Weights of a small image FSQ autoencoder: soap at rate 0.0042.
Rows from expert 15 of block 7 of the encoder, named by matrix and row number. Rows with one number belong to one neuron. Each number is 128 + 24 x the weight over its row's rms, rounded and kept within 0 to 255. All counts start at 0. Numbers have three digits each. After the name is the row's rms in percent of the matrix's.
# gate: expert gate (encoder.blocks.7.mlp.gate, 16x256x128), inputs 43-85
# up: expert up (encoder.blocks.7.mlp.up, 16x256x128), inputs 43-85
# down: expert down (encoder.blocks.7.mlp.down, 16x128x256, transposed), outputs 43-85
gate.138 027:124137166119149089144107089158110126136138160095157129136133106124100127143141097153197148122125156125111090147116092133114128123
gate.139 029:113085141149110099125149115121142086138133107098160148107135120133103094098057110114158119091119109150099140114122130079133119139
gate.140 121:108134115125153121127124129144131157105089116151122104124129150113113155113131170156117122117091133092109148132161092119196163127
gate.141 056:131126138165141130150141176147087139124123102137123102153113152125107100156146121141103109120123149112162133143121113158158137125
gate.142 040:126163127140151105151110143079151102155143138100118122115132089108058119137113095159169120150129128144099165137165141148137106114
gate.143 042:143145110095154123120160120083151104107119126105162083162097129119085099121124125166104141087164108171104116127103120156122149115
gate.144 122:144098092137118100094103112117149119140122127108151156129160169118149122144113096180159146109090080097119122118109130118091096150
gate.145 119:093157157126128131122120134177100149098150146157186130128108117135114170142159095086173072152130127167167153119129120139160158137
gate.146 097:144152111104114139150137122098098135153132104145117136145135135100105149082110143122146125108143137125126153116126160102113155128
gate.147 158:131112149125113175150114130174106152150117094128184133163128158106119149128090112130143099117116090107164152123137134133121124124
gate.148 033:117121149152151064150120132135111128107105141129117112145098134127137128118108103105148161114084120150157135084145130127182078121
gate.149 075:076103130150149156130118124117138116140093132112123153084184112121105116100142060152096118144086116128127130096070140097118109130
gate.150 037:119115171114094137151117099069145135155142147122122146128058029130133113129105118104157153089113099138093099162146137147089125146
gate.151 055:099120163099116134102127135151151123148127102112118131133118107104114153117094129133041127123156059139086131131137135088093152113
gate.152 188:152112111104143108103134130113136119112124146156146127141158120125119127117150096123089101089156150107136163129135120125135144108
gate.153 172:106130108145142161123090096136153135121145124135100169153119159098131125120129167116126181156124097147119120175140107143138087080
gate.154 178:102128122138161120142103129119096128139073083084128176146185188101089128155114179121125135083120103120131118087144123108135091140
gate.155 029:110110152130108157136105147123120119128150136134140137123136133117109164150185129071122176110175171189135157126152155124121130156
gate.156 095:126143097176109082130114129109142101153119090104166117138144135131112131124138127103114125130119150163104100118077098114099068113
gate.157 103:142113141110119146146131126105147124124125157101132110112108142111145170119107089155152104105113197120123132132140135178131162130
gate.158 239:190149130116124061181133176113122098136131112105125129128163115108091105156122119153149078125099135103109142083114092114100117125
gate.159 102:153151126116120171171111123097147169136107117149108119198102115118136094148096133149110105162078127131071110191133102116095111144
gate.160 060:140133097139117102121098185149135163163125128124146115149151104112128128119105087138130128137106191156092141148115159143122109145
gate.161 127:126194155153150175154117149127135127147110142149126120118121144123086129133158087094145162156138162151133105111155124104121145133
gate.162 043:113121097113144106162126049177150128112092110080108103117116127117136101122109159163117186144138138134131120122105173135133127153
gate.163 076:101127132154135117120078086083146149104113121115131140156130147108156157137141148121097108145054116097114140165119077099135148170
gate.164 025:154134126077137103095126193137138104127108136102122140171097111130070129104103123106123147120100089139079180133135114134097125113
gate.165 074:147117119137133160142080139133103164115097133159146160129120135124095163179111159061142108133127078150146156155160115128140100092
gate.166 197:157147118119126094095087150117103125125159100143115167163119178135095102119079145134120146114121133170110176132090125137133092109
gate.167 050:145098111145124119168149100139135161119123128140158108156074109150087090156131177133097134107141142141121144095107114149137101122
gate.168 115:141097162121150105143168118145089124124145145123135102153126130145106119149112103078175145103130123113079098148126130138105094098
gate.169 116:154144099113130127130115141077146161168117139082106159151151136110198131105098106109154095151135102128122109125185120116121116142
gate.170 155:151123097131117106138118136057161101119090118138049136112165133112123114146151151136134161123173176128106089119116149098148148120
gate.171 144:150129127157102107178103105112142117104115087148114077143132122105112116124152112133127114157101142097156122133133138138101119105
gate.172 048:149168157159123132116078144124098126157137095099143118138088134122093131080140122167119098110140132126120148161142163105116101125
gate.173 086:145127133133117119126121129133159120155124127169079137111112123154121102160083120157135172153141159083090116135130113144132122097
gate.174 050:134150123074140111158111154151124101079109158129115157141136109157099066099151159163153129120094144157139163111134119106148124134
gate.175 029:136115124145102116131066148117115118105149123095156141138089148122089156159141097107122121148112113125142129137157152150112128125
gate.176 092:152119161151124103124121134136119113176080078130110143090143135142125146153076203131143198122122149128112099118152106085160126152
gate.177 114:134160137126103043076157106137127149131123160116130131120123107159133168135135145097113147105122148150168084100159114151159143122
gate.178 036:143150113144113111089154129149130112121125159106142129103109114137115142112117106133086127075117134185112143143141138164090122138
gate.179 066:118139127132100170100142104144068174127104130126196131167109135146148090169147124104103158087129122132115155117120112104133130142
gate.180 133:126105122150106148140148123125128099123120129153155131141136111110129120153158116155115111179119123114131105172113146135125151107
gate.181 049:096146126134121140138114085191109121119098150140143132142068098108128090146141123149140133103111145127144114103129122167124154148
gate.182 120:119154112130153129137159169103150146117166113134134106156130149094149146097135083142138080115132123165171123113117101142136136136
gate.183 186:134115177142092165131129095191112150161149112101185107167125155124098145145094097103184108121112117119136164119144138128111111104
gate.184 107:150146117131136101163172129085156093093165095084118105151155131120114082139122110119114108122176178145150136109102122156119111107
gate.185 109:160116094154141130119122122124095132149112179143161145115112072112110133183129112098125118117165116126099136119094127089142125170
gate.186 149:122125145131122137115122131197081145118140135138205138154090126132132147104094110116113099141087076113177153130119127149122117124
gate.187 037:093083128108157112111111112124160131110109102106134096113118122113108108088138103143118134096131121140134158082097099121133142130
gate.188 040:139115139168123150185093151161092129062103113094132126141110099098077138125109129124132112107148118148115118129091167149116130117
gate.189 119:174172113125140152130132131129149136143123128157120120117149125116084145102150110101140088135136115093183137148124122082106131072
gate.190 135:120133152120122151130114136074099156145111124102133092156097124108142147151130125143062102102165188130118164103150131140132161124
gate.191 082:161109133097145152141151120113136104135143133126132131188166097091121078125126139158117094135131108159092090111147150172147133101
gate.192 031:121077129097161122136134124132147105114137082117140123132084072140148135093165111140145126100121144135094145180134071145140141145
gate.193 151:139130145142104148145112153160102126169118107124101133126102121098123157156142150097122143122102111120144110157118132136080105095
gate.194 042:124154145142099141149123121111124148160161126122137071105090153125131129143085110143104130136124130156135146152112105113112172144
gate.195 053:145169112087129125129140129141128121135123100080136129112109150133129192084122121122108090129133123143150099111115163143103168138
gate.196 179:106114133137140150124147121170134140114091169138112139094099119166139162190099121162087147147102140131137136125136125138104133127
gate.197 221:149124143160091140119135151147132093134138136100114121109145105108162154166126125118148144122127122174148111129131078136086126102
gate.198 173:081141115134128102103077135162140121077091140171133141149142127154108188083140101137160142127138119134119152079187114123144122159
gate.199 118:130124112156120144115115085115157072134123124150103106130122097137168113164143118132154109151119154128189188107129135128133180103
gate.200 062:156103171166104134173137118134066118157082120114127126113124153122154119117124086088057147110113150115112160118140112186147126161
gate.201 121:141103131150144147110179111120106100068156180164139095116136105102142126154117106109110102149130112102166118105109146164116133138
gate.202 041:110107146113137134123067120164119095146114133149104166114132148127154162090148135133128186112096132127126118147096134135123133102
gate.203 068:137119123115081108149135129160122150162118132106185083119144079112078094096145129120133145069114115120086161113127131158150136142
gate.204 034:134111103097123124200137102105081129138111172111139154135114126174113118138156100131085118072089128157105134134093146087177172121
gate.205 144:124147116120130115108126156134140124125086134184128131137135148116124144069170160112213146126112113130103155111185119112113161172
gate.206 099:125101107159117140111151115102139088104167132129108104170141110133130113126131128101109114100117125137148210151159114134153133138
gate.207 057:137106126153103122135110095111124079082133137090136126165164121143104131124112154119113133141145150125113183149123140145122087129
gate.208 072:085121128132146190140118121139154094141159107145148117165125121113095105134102101113125105105145141173143124157137151128122154128
gate.209 112:116159105116154139064096122156170113138104118151185150148080162083105176132149109110105140118152113081120143121167125088112117089
gate.210 130:126125077095109146180155165159185145146115117077098124087132177124126116126104157127138095099132127142097122126108107128142094155
gate.211 142:106118151099140125140103154146143121107134094120143148163102108158128178135068159136151134139108093152143127171088118173149113121
gate.212 186:176143125194140096146089117133134119121138153106119099061124147106100125136077125099133127113118155124158105122154145077160144129
gate.213 063:112140123107113112145129081122094116125086106177119137138122123119164142210149108120114133120185116134138166139163111097131125106
gate.214 104:136156151151111102154174149151097087149145142134127143145151118134143097143133149096118122102172117129110096085105131120112060089
gate.215 133:094164089136136126098115125143115136133125114124109161160124092102089097111096122138156177152136123146111129128126126116170111086
gate.216 109:099102101165168167128121125159116134104129128123152117116108104150148118178132142095115105191134139108110117139122092150163152155
gate.217 046:140102115107143140122097138070129146183124119099117112113085132133079113125138113113132116154121150156131145113095144130122120099
gate.218 133:117154133115151132140123143184082152126126142151185143172112137128121165115107132121127110134092096121170144144121114135135130109
gate.219 043:121165154116087145141113106076130091160147160099153105129059113128115122147115124137139127104154117123147134162136123141149130134
gate.220 024:112130149134124149107113099119128167103133117098135127101132130117071134145181113127098131118133123145099156139147123097142104163
gate.221 124:129124150140122135142136145089159095100120126137077129146129102114129092185204136136136152114168167145087148117168134126136135152
gate.222 093:128160112120130125115157147162105114129142149109180149082140110145129142097140129157080103146103091059119114117147089089137140095
gate.223 106:094122099196157102118106130170112117102120145176133108109089124165141128113103117099111118110121119116122098113134127136130148107
gate.224 052:104165118114100102138116079147130112120110110112144136110086149144097113165123122122098112114100127117159133130123147142120065177
gate.225 026:174127154103123093119096146108143126108097096109103115125138098154103176090145111159143165099150110101116154157133103130123149147
gate.226 108:087161101119147118098137140159117094141135163131157101089131101142147110120132128130130095149103124163149159103146090138146142120
gate.227 038:106119152133164135149087116140103133127095147100127136121083099150145107120138149116118114137111125152170157145120072141098145129
gate.228 037:121166168100137134123113105167138139127101094126098123143121106086099118098136089164087107105105149127117118143128127122137139147
up.138 021:093164155126119125119148119110082160170135102136143126139124143138144159132125136154101080125102124137094136093130132153116092128
up.139 025:153132135175131170137152101155154146094135134136114117166121092096127147152131127100115105166088119107131139155119113122134117167
up.140 111:108145125155168168160135108107161142111109084128117087112114119122125132121171139147139063167157157085145135107150134146127149107
up.141 041:122145099106098084115166112168159120111163119132137128156095154136100157164123138159140138117125117091079130167108145153088120123
up.142 033:126157117141126122124104142108139126146145106135095131124111121181122142150131132154162088119163151140113131108127124101120090142
up.143 034:119115157136089178163086115110137163101138107130129141166138072124138145164081125128161127119129110113135154123132137124118122156
up.144 125:101121122106159088122127152087111125139099100125116135183162158088119187109142129123109116102128099141122137138127094093115151149
up.145 099:139077121123137152121124085108119121171135125095161138118144171170101117085105130173069141108108120141116148108138124147126104152
up.146 084:156123117129120119131145131098117136143122154122116111143155109108129126123144171117181146112154162118108153119149170091101130113
up.147 130:158142130168069134092148138095138091130142125137057127089186136129099090140145119095111128155156174102146095100139108094120144136
up.148 026:137144119163165121133144116101125097088126103135116125154124090078170115162142122099149173110143139153122111144128114064109131109
up.149 061:079132110146135189092144161121130091126087142123145105113125083122144131166127073118128115167124141118170136134114099111117112167
up.150 032:107121092138135113160107142126118077209121122128141131111135096153118115157121134131107140114171153126109088160130149149106158160
up.151 046:092161119102124146131183104137120128118104089114141103104143134144134132120098119125087147119146093132093102090179124091087124105
up.152 143:119084132119176103139147101115102138069162157079126122165107147138146120138104126187077133091136156124121167126076143143157137150
up.153 168:148143107089139067119092095181099117110123151128161113144081106114105116155090142124109158132111092136074160120118133190159115123
up.154 162:127092079120115101096111136164157142144164116123163139143077092118108086122145067121094145167156104159128150149127153130144150124
up.155 023:127167110096108076151134124160100153105104157149111173128111087147141120141112095143106129140122132149136132115132146095150115106
up.156 078:106140164134146151086116120140078082158112156156109109114115106106117124113115132154139143138134189125139082134143123157167139107
up.157 103:151124134138158133113145147111166146099132103114130110105125133128154175149149136142099074106103140116152157096126129177119153151
up.158 148:107122114142117197079130101118133159127111145161121140126134145157151135113139123097103184100172143132158111157133181113141158130
up.159 080:119137148065134144139138124146146143139107128160147111144131192109107097129113128125131142131075075126112140140109110101147103150
up.160 065:146155144172126146118090182152110177199113124127118126150142118135127121135107102139133137144154186158114104156118119146133139129
up.161 111:131125124038120118121141123144142146129087141161143136118162130140076145145140158131152088117186141104140137154120140082156150147
up.162 034:093136082076108152125114122143101152113089115103113152144145134059101122142133149139109085144124095125109077112147148150147129184
up.163 067:106147118179156121086114109064124137138089139115137146149166135123118110134114098140157112140105139097127159138126100071125132142
up.164 024:124143111142154126149125110130130146127151152172075146143107090117132126122149150124159125130106184124126111149101125150118115097
up.165 070:099108117124072143157165110122141112113150111104134097113133128118180113158139102144129142111155087125134085145134127172095109105
up.166 214:110108144139104105179163129139120144139110127102148064110075109095109152110166081153123111102102130102138120129151136111158176146
up.167 039:147122098131116168121142124105111138135129116147113117140146160116134132121125104084115084180141122091135116164100117116139102122
up.168 104:104161107139111130091099153110172123135120099145123150090124123094124128116148158178093123128147130156137125120101157117181153149
up.169 097:113115118094134101100123149114116135150152124092112137155148104107121114154122137143096083122143161170139177148117145135122129127
up.170 239:133107102127124121153100100089144107124094101103079095138148139133121090176130144152148161121168167152074111107122150122146138131
up.171 117:169110135147113113144123092090144106114137101173101100136135098090153121117163124115095104134104127101143145160154107154090091138
up.172 042:152130133115153098126113070125168135086150110120121085146122103078140133130143177136117174141097144126131155129167118145152146150
up.173 064:134086127126137107121131138154164150107140090143124109138164145104108135129192135110076107149125110191124155102128159177132101152
up.174 041:167126091093152121146102071155132155083122140098092132139146152061113120115135124209170144130103131155115120068145107093122155078
up.175 020:105121115096114150116131163113119121083160140138156130142156117134126110161178114102150140084163123157130106118133119091117077178
up.176 111:154116157123094134159114174102152126151092119169127131148185121100083100105102116135154142163123152123097112122128099113133159127
up.177 103:115104100129146186178105149123157105146127106137117125135127150096105095120110113143148118157132088093114144162106133097104125147
up.178 033:134090124164106115132118140119129117146162115166159108094112155133101103153162137131116130141150097150127159133148152114164150090
up.179 057:132148110127132128091142134080104125135092104133170121134153099117113157109156127155105129161145149141141162109159098112151125114
up.180 124:097148129124116091100115112182092152114147147090152111078112146173149153118066115120146132097101104151139140109117152120138119148
up.181 042:105122147110106136146124141126152117141105157148139091097117136114143108147122158170114106120170130116152056143156110113157127169
up.182 105:089138062140133106180102153144121153122143115091137145153107147129100138132109122114143114129073120141154138136173133085143111072
up.183 273:103106142128121149130128077142127157144163112062124073159060149135101119152140117142171130083100133155053165130142129143116125129
up.184 114:117108132124119164109111131153077136126112148116082154172117171176156142167113145127106141152099106142126101114127144166134149144
up.185 113:106172121104096102130086151120154154137155094120139085137123156137127145087160086186122110095123136138107151119112115146140119084
up.186 177:100119148112127142107123083186089175147161134075183095135082133146109158119118098132154104108077064125103175116146115143123126117
up.187 030:104133134106126154121083140107130126150134127098106110181159127081109126111150085156151101124109125151096107111139133130142117169
up.188 027:183120130106137101111120145140149116169157116122187161111165175095098106136127156104165134143064093121128115112123083154103124135
up.189 139:146154153117100141150105134139119144157093107143166127120127122142107127115131191109169140171113119096117090111106122093183151116
up.190 126:125141181128077104104135096098128121113132145143169111130126134152139126105165133152133139134143197121129123082106175107117161130
up.191 076:156129181116111114145091156130134128117132120114117157137119151154087116143123185120198070100145116123156158116118141142137093132
up.192 025:103142117097147131100174124119139087159140135168154140135136161163104151093162124132056125154142140122175106147192139111130099117
up.193 203:142106124153131147125137093108103117076156125079135140165144128142134124126073103157072130156141165111113145124138138160153096164
up.194 030:145115145099140145102165143109133100072111118130146145119126109107136134123180121112127097100091136173117123097078116139077150135
up.195 041:175078140161108139059154116128106139113150109160115090132119127121151098180137159183127130143088152099123095110160066107106148139
up.196 172:096116126103131182089134101123131163137114142130111132161077123129132150119112118120133186116154147171150158185143133131175112115
up.197 186:139144108167121144124104097136123110077100071176135161151146141121103131134098147132139095170119135086125090150147147090162107162
up.198 125:140158120139127114124091155170178112133071119213109138156152114140113188138150140072148112150156106134145135127168113116092135110
up.199 106:125145135177109122115129121120159100099104143151090113110130128155161108142151095121154132163112150080169170113133142152152157157
up.200 047:123137115140054151155120149136170156146099150141122139122148134113112154138125116111111128134102135101098134125158129144122087157
up.201 105:133109141131189128093172105151109132105152127143126139155140100126154122152120113116112126151104146097155100103117129139114142139
up.202 045:106129108126075123127173131089148131112119096122107119127131115110099144198120144112109132107107137084160133122154144136143110127
up.203 049:126125141120112100134152104135150120147098153165121115134120073126101129104106128147118143138138102125093141132137101155109144149
up.204 027:136153139117151166116095121124094104138122101123114101134102131131154107092106115139114147104098090135123125103101114155115131125
up.205 120:090107121089173160097128157155150105104128146140096100149117119126132112125110125136141146135143153139115131101174110115207134152
up.206 079:148099101122147103102134139190120133155112123093139122098118130146110144118105165129113104108149124106140111115108164118125101127
up.207 052:146110161138126080140140091105130081097116136146140144128172136139137150086131171119124130102156126115085170142120117177164101087
up.208 069:126072152122127187137145103115103085161161129147112096109136110114124095155159122119072114152179144141133087101131130114152145108
up.209 101:128138129155108145118153109125157142084168170128124139147102141141160137130108076133132129135184143140106159146102182104086121136
up.210 093:138102093083092136165135145151179115134089139141128117089133168140186122136109130132118102086101086126116099130112111111125114152
up.211 127:117135138114157110104122140171132114110138105132147135160094112178152165145082155113139137128103089127144104183124117162160108099
up.212 228:140145156121105131119135125163143120160110056161119116151211124119154128104150174130131145163109174111118127144107153139095140136
up.213 045:124117169141120117130165108145085070099113124196111125146138114104123143173160148132146137125162150130132171086185144116143104088
up.214 093:097178144082138097163143133131127171147129121098141086149116135086096143123096144136144125156102127136126138142105117140088125075
up.215 135:148137117197133144118122096095127092157091106116106161162146146098125125125105175111145168146091128101133113117153115146123125117
up.216 130:129095114142133151125148093109124149136104156152108109100127105129132134147127133103156110154122115113136102117090129122127155151
up.217 039:128126093145098139094104132126112092165114164177109107123168119157118160106134092088150128173161141135171135149101118123129104141
up.218 120:109131091084170126115126164132090170143147125081147136083118124109130147118139147162091155144123079148090121101128092108155117160
up.219 043:088112153153132093153144104133123121090148113117093134146111072090148124129123146135143140138140144129119135131132072128089104139
up.220 019:105097164103120111135142119170124116150158123106157133110103145147137135125131120150143142117163082126118118095122123126133117138
up.221 158:098132128080120120140127071210106164138187121081151105124092139114118129091102106137120119115101088136126164138171122149150142135
up.222 097:153117136150144101100165135156129106118117156159133150109112107147162173097128121139088144159093078095144149171132110119062093135
up.223 083:122131134100149105125140121136155150169121117103157125138160133070100134141125114193155120139092111163151173106103119102163124145
up.224 040:154136169109100170120122147148143120154143088181147152188095150118096128135117137128137088121133114100117083091133169152156109132
up.225 021:173140102134167144094137125142105135127141119148088137114133144141112086155093170134127120140174106090150135155120137149158156158
up.226 106:106136122148109134092155115145142132141114153103174142128125115133147108111109104181082118126134101141126135094145139162113137142
up.227 034:124111170103128136128177156151137097149157161132151136157146128112119146131135157112114141133161145142115146143152152156150134128
up.228 027:173139139116101094143147115118117164154137142113122106116170120088140136159075105093130142171131121100098143120136137133117124113
down.138 021:110097118121148123110133108125129133123145105178149128153112163107145156129150080124122084149110109098124110128114120066142103119
down.139 029:116071149146141122101102169132120082148166115130130169086128144155141166122115101124156142101120131127139155121162106135117151108
down.140 158:091129145097058136118129128139083120126108115164105162153189120146160145136117143091172151120109136154197095144124119124127125133
down.141 033:123124144091118137133122160146122129157140112115117086112119181130101093115175089143124128122135092176115163118129137143131100138
down.142 022:133156068101176096095122152090113112137146120155104149140077128110110131154120122156132127119088140150099134132110116140157174165
down.143 026:120069137147151134143164109113107126145115163088138103123146126098130133161118110116151179121103171109158104113091158150097130141
down.144 088:158170124141114146156096105164121125114121127124130148127114132131125073157131133120165134128162174137163094173118168096137124088
down.145 171:097148091126132153134153129110153135132148111110139089137027149154153138145154138093150124127165165118156166132153161123118138117
down.146 088:140159136112088111157147110154141137122099108137125152133095152125120134124116167116125110121073153102118122117154128158148133171
down.147 163:126125119094158136140155156122150109116140122202122132140148132123134149136130162091135113132120121116119126150128140142138115119
down.148 024:103133123121112134141166143128197119138127131119128086113161175147125159128129141174126128126090101114116131167124167157148125150
down.149 058:121126160077117061151108130135094166152151140090085139145062166109137124097121147161170086156145138117105130128138143122120111171
down.150 022:149100159114105123103168174120106172106159138127121141152124140101127171123136108160135140125126132111116149145121170098111115127
down.151 035:141121136142130105136103171123186086121071144117137101131153129113158115099134106102106161142164150132102108118139137148128131146
down.152 179:150110155167130143143136105147147117123137108132116125115065141105076132123140116124138095132133116163100138122148114106117144147
down.153 157:151152093104135111134119124132116126134139131186122129149157119114085119120133088111113148142146092153134133131123133103135139099
down.154 195:107154143140109113147144100112145145109124181108110082093095113146161131112118116135196137157122166137134152098092131123092140169
down.155 019:168163118107154163095129104084121067149149147149111096130171075117122139102131152109115167138124131062166135135139127167121112134
down.156 046:123171107105130123157138130089100129164158078120086116143093119119091125086142141104122142107142105141082139122115134113139121095
down.157 064:074108154138100137158137154140166087143100122112100129120115123137088163110097113130120088132096116099144085136128093116115147107
down.158 197:129144148105129077141130099151132090127148136128121103118154128109145125138144166143134080141076125095095126115111111150116108126
down.159 063:134132116154130167083102137128127130090104123107111145153096058146130123141141119111140137144159168179129148150126138152131131116
down.160 058:122140176117121118130147127115159103127130149135091123122162127110139145139164134136093132104106112121091101109121105115162126169
down.161 124:112140139161111150087147120101148094161144134117108183120164101127126122146155150126138100134086135150084130103151138131104092134
down.162 033:169138162155106117126091180140129107147145149118139087128116097149144147114165111087156128145161116137119142154121115112127144104
down.163 050:127139196130129075131144112152124134116159152120131134115119108153154102152093121118152142135161175130157177117156148117154129124
down.164 021:135118146146149130134067163120143117157087091132145114159135112111117129105151084101160128139089155108118176125132156151120125128
down.165 054:101150170138147132113125091138142103148117108127110122137126146139151116127185105148116099092136190119064108128150164171135144121
down.166 065:101127150133125161116144106146151106107113125159132119104140165186144155104129147136086099123077140098152117158139102136093149130
down.167 029:107101137145139148138117155133180116140108148112130130134140112101153079126185133137073126128141148135141143107105118134136107130
down.168 103:121056119147171129167180091102113125113168110151115110151119169179133104112113100093179139118138143119104128104125115151095146128
down.169 099:115099118124128144150134151120108128064114088133116116177085183137144108105136146130150172141154127102077120118152096164143114091
down.170 229:134120143139091155146121090213109118159108116075107087150129120105155112125092095139162123148114122086115157092156126133137153143
down.171 183:132146172105121100090114113140102120185089140098107148099160142166116111098092100171151129115133143134111150148131149140123163121
down.172 032:100154108146137099095152154109123096106119127142137163110150114157139145113160151158089132100146130140145100120123146086088101114
down.173 054:099144110153133138131126110128094138137167109140149122119107148152084098122124143139104144100117142106102124126161122095114137141
down.174 037:161119069106126105112106156121140146076122120137160154147122158158120163117155183098115154120131117130143152156071109112127124155
down.175 018:119175066109132150110120133124148100122118162167119121164141143105149176158124138120155109097112129174154112130159121120155122171
down.176 143:162116107102116101136128159159123105109123141128141152138145150069151109122138154127103113203138147112173085150130127124122140144
down.177 125:116126067114132126080152139156145174130133132150131137117173152129142131094152131110098151127141141106158103147134136135173090152
down.178 033:079100124103115163145192124129139132159125109114124118137157157123129131143128131132153139138134116114160089142139103156125103126
down.179 046:146123117198149157136099113125147086111136117129125132106104096156134134111145095119167153102145108177143122125139132167114165114
down.180 220:158080125121148161118142125105126139142149107132120150144088147083125142137147146108095099148140127114160118155134123161112146122
down.181 035:144107121139141149097094141092110165143102133095131134150124111098134137093148128129155078177124151168139134105125091104110120142
down.182 097:126122184152115137126115100121139092103133135141159117118082105093126126145182102152143077109134128130131120110148165115096125147
down.183 416:138132125137163088108134133117104134082124134155121139129133101143128134108135129123064132144122122180172135143098109135110109141
down.184 159:136110126122113115103162151102154147178145103145134094110070155128092187142145127137160158128120117110076106144096164156123114122
down.185 099:149171118088106151125104144108142159132164125079103152152064106102101148149134095136175151088146122141069144122116140122151118139
down.186 235:110135103139149099154123142078126126062160119197129157107075121148111172128125128094084138121137118129092114156125128138122144139
down.187 028:119147086107135130094123175142105136113137150148097125098133104089099103173129109104122136143118111142148125103140154107125120110
down.188 031:142134123154084133136126140145085103142133128106125152139142108140145152090145119103127109112136065116110112136116137142115140113
down.189 169:118139119126136129116138193122116135140102118175116158128236152133140128132122134153088134190112139132182118152162147118101136116
down.190 109:134138147118154111151159098130150097142139129083130104143141089116117145119129126157180081129079167147120115149101107137125121151
down.191 053:136169118144133122131145139131136129140137077135092099121055120126149120097138123147126137105100126151127097126179135164155160113
down.192 018:118114106110117079109156140106133103111131116152137128115117118119114093098103093085157151116131103150125133137126148110116127143
down.193 114:101158157136133153134140083130136174116122119134078095117142118110064129128157146126169143129123110130078139124130130136163107177
down.194 046:101108128180106107142115124128156155151125108123120089124137133143157155143104095144092135148154130120132131138147136101131110140
down.195 031:094134076121154147132113118129113130142153109144173132084140107110132113111175094155105105108131128089148098113112168157119172137
down.196 194:141128093091140116149111157115130123117131162147142138138180136103154082156108138138121137175092087103105109129113095114103126079
down.197 113:139105110140121124115137120130091188147120159134125117123135121094137172135149142119155133137150095155107162097151119136119103117
down.198 091:120110152133152151110157123102140093128142114119146144155098142100179113169151151109086100108146137120154113139116159093136130099
down.199 167:145122117095106091153107124131157137154129148082125142134188172106173131100105116172105134136128170200158120153124093145134118101
down.200 035:158125142140133127135131151128125095145125121089156124109119128127072113108144151110121150145126209124158101152142129102137133109
down.201 145:115159134105077108145131151117142101141082085084128128098106118135119135138147146160101092081146130160082178150130140078137126122
down.202 043:156150117125109138109103123101142110173125125154132141125125136114194133115117116130121144119135112139116106169112118079108115113
down.203 052:146120114095166134159151156117133138104140120136117119131154130150118118152161163105115134119111132128127097075130123070150120074
down.204 022:149143107097132129092090116204105129144142115115123130104159104122139145145138132080100127164153129113135116079106084132147115126
down.205 083:118166166121123122158114145140126133120121135097132192141101102133138174125126174156095135187131119099137136178095139128138156153
down.206 072:109111147138133162125149104095143097112156146164116133127159149146118096130171149102104130112152136107134165098142112116155096132
down.207 062:093145136137149137151112096150139142155128089115146134103107129104119139158165117124131129119124107117119119109114142057118186151
down.208 057:150077092107105145099128114144143127121142112116102156101151129135151119150110143135214134130083134120146158125176142150102128169
down.209 080:111106095133128114112118142110126126156117110131147125124183120115142174104074143150137091145145090112161118117115103115136142129
down.210 090:113121190150129106109105156139105110124132151118130129117150146133137122110133126097137128175132107122116113110158152127144103114
down.211 112:157180131143120111128127115096125117150089149145120132082141137113093126112168105108157095094149147119073132112108165150140160155
down.212 170:111155105135118096124150130096127114098160149102114129127103087132125113161110116097174133091127079094141125091152116108157118140
down.213 063:146143143126137136124098105143186157136134183053117099155105145131105150086117134104123095154093145150099120125107102138132105155
down.214 055:159141121140150109120121121095069120118159149173079144112106102157144130094120136119152113137185181098137099109123099128115156153
down.215 152:151123110140126132152147144115092131127103104131136079100142147126147130098145117130092106164138160104178114114094128110108138142
down.216 151:168158170097107119131131134145155126152176106094108135152095129118085131138141152143121155058156132149117161128167142131135101072
down.217 035:129152199080118115184102096112164129131132129113137078126075100097101074118119125155132120152152120128098120137132157134130118118
down.218 160:092105128128135102146118100195105134143135133162157130138172139131136135119118096103149112124106107120144130133130137145136135123
down.219 043:073082096123123148102136120165149154093144153137117142118102178115131109112151122140148145187096127119149133111105135147113095114
down.220 022:138149150120168127128145127152135108141109136095119125132076129142127165093170143104137131133131168084173102112099199146141145142
down.221 082:134109144130085163143094139165113152187151108122150104167179177104130133105121099135137132119156158115198100107141112104137116121
down.222 180:119115134159098114127087080102146112174094103117082143136101143132099116133140143134176148140132179138121104122133168161131128130
down.223 091:118099142150130139146112126135109159093139136171136105137126154166124096103136129082141153130150200128116089150162141131106151098
down.224 029:122116140107110146138105125131150164114148124099129114121151128160145164121162144136090153105092090114120113111131131139119127144
down.225 018:162128115165146129108128159118130127110131150157150128109103102140092127131163138099128153095143104150170126119142120133093142121
down.226 170:137125095133098095115121104124112127131130109137141106145174119120111157140114108112130124107151131116171088088139096085117141139
down.227 025:110154149123157164083071099126092144092096082141122152121137139144145159127130147112100112153099134122121156139121130118094136112
down.228 026:134152145074161126126136103142148105128119165112095158133169144152153089121126142149125124113163132163153147120159132064109157114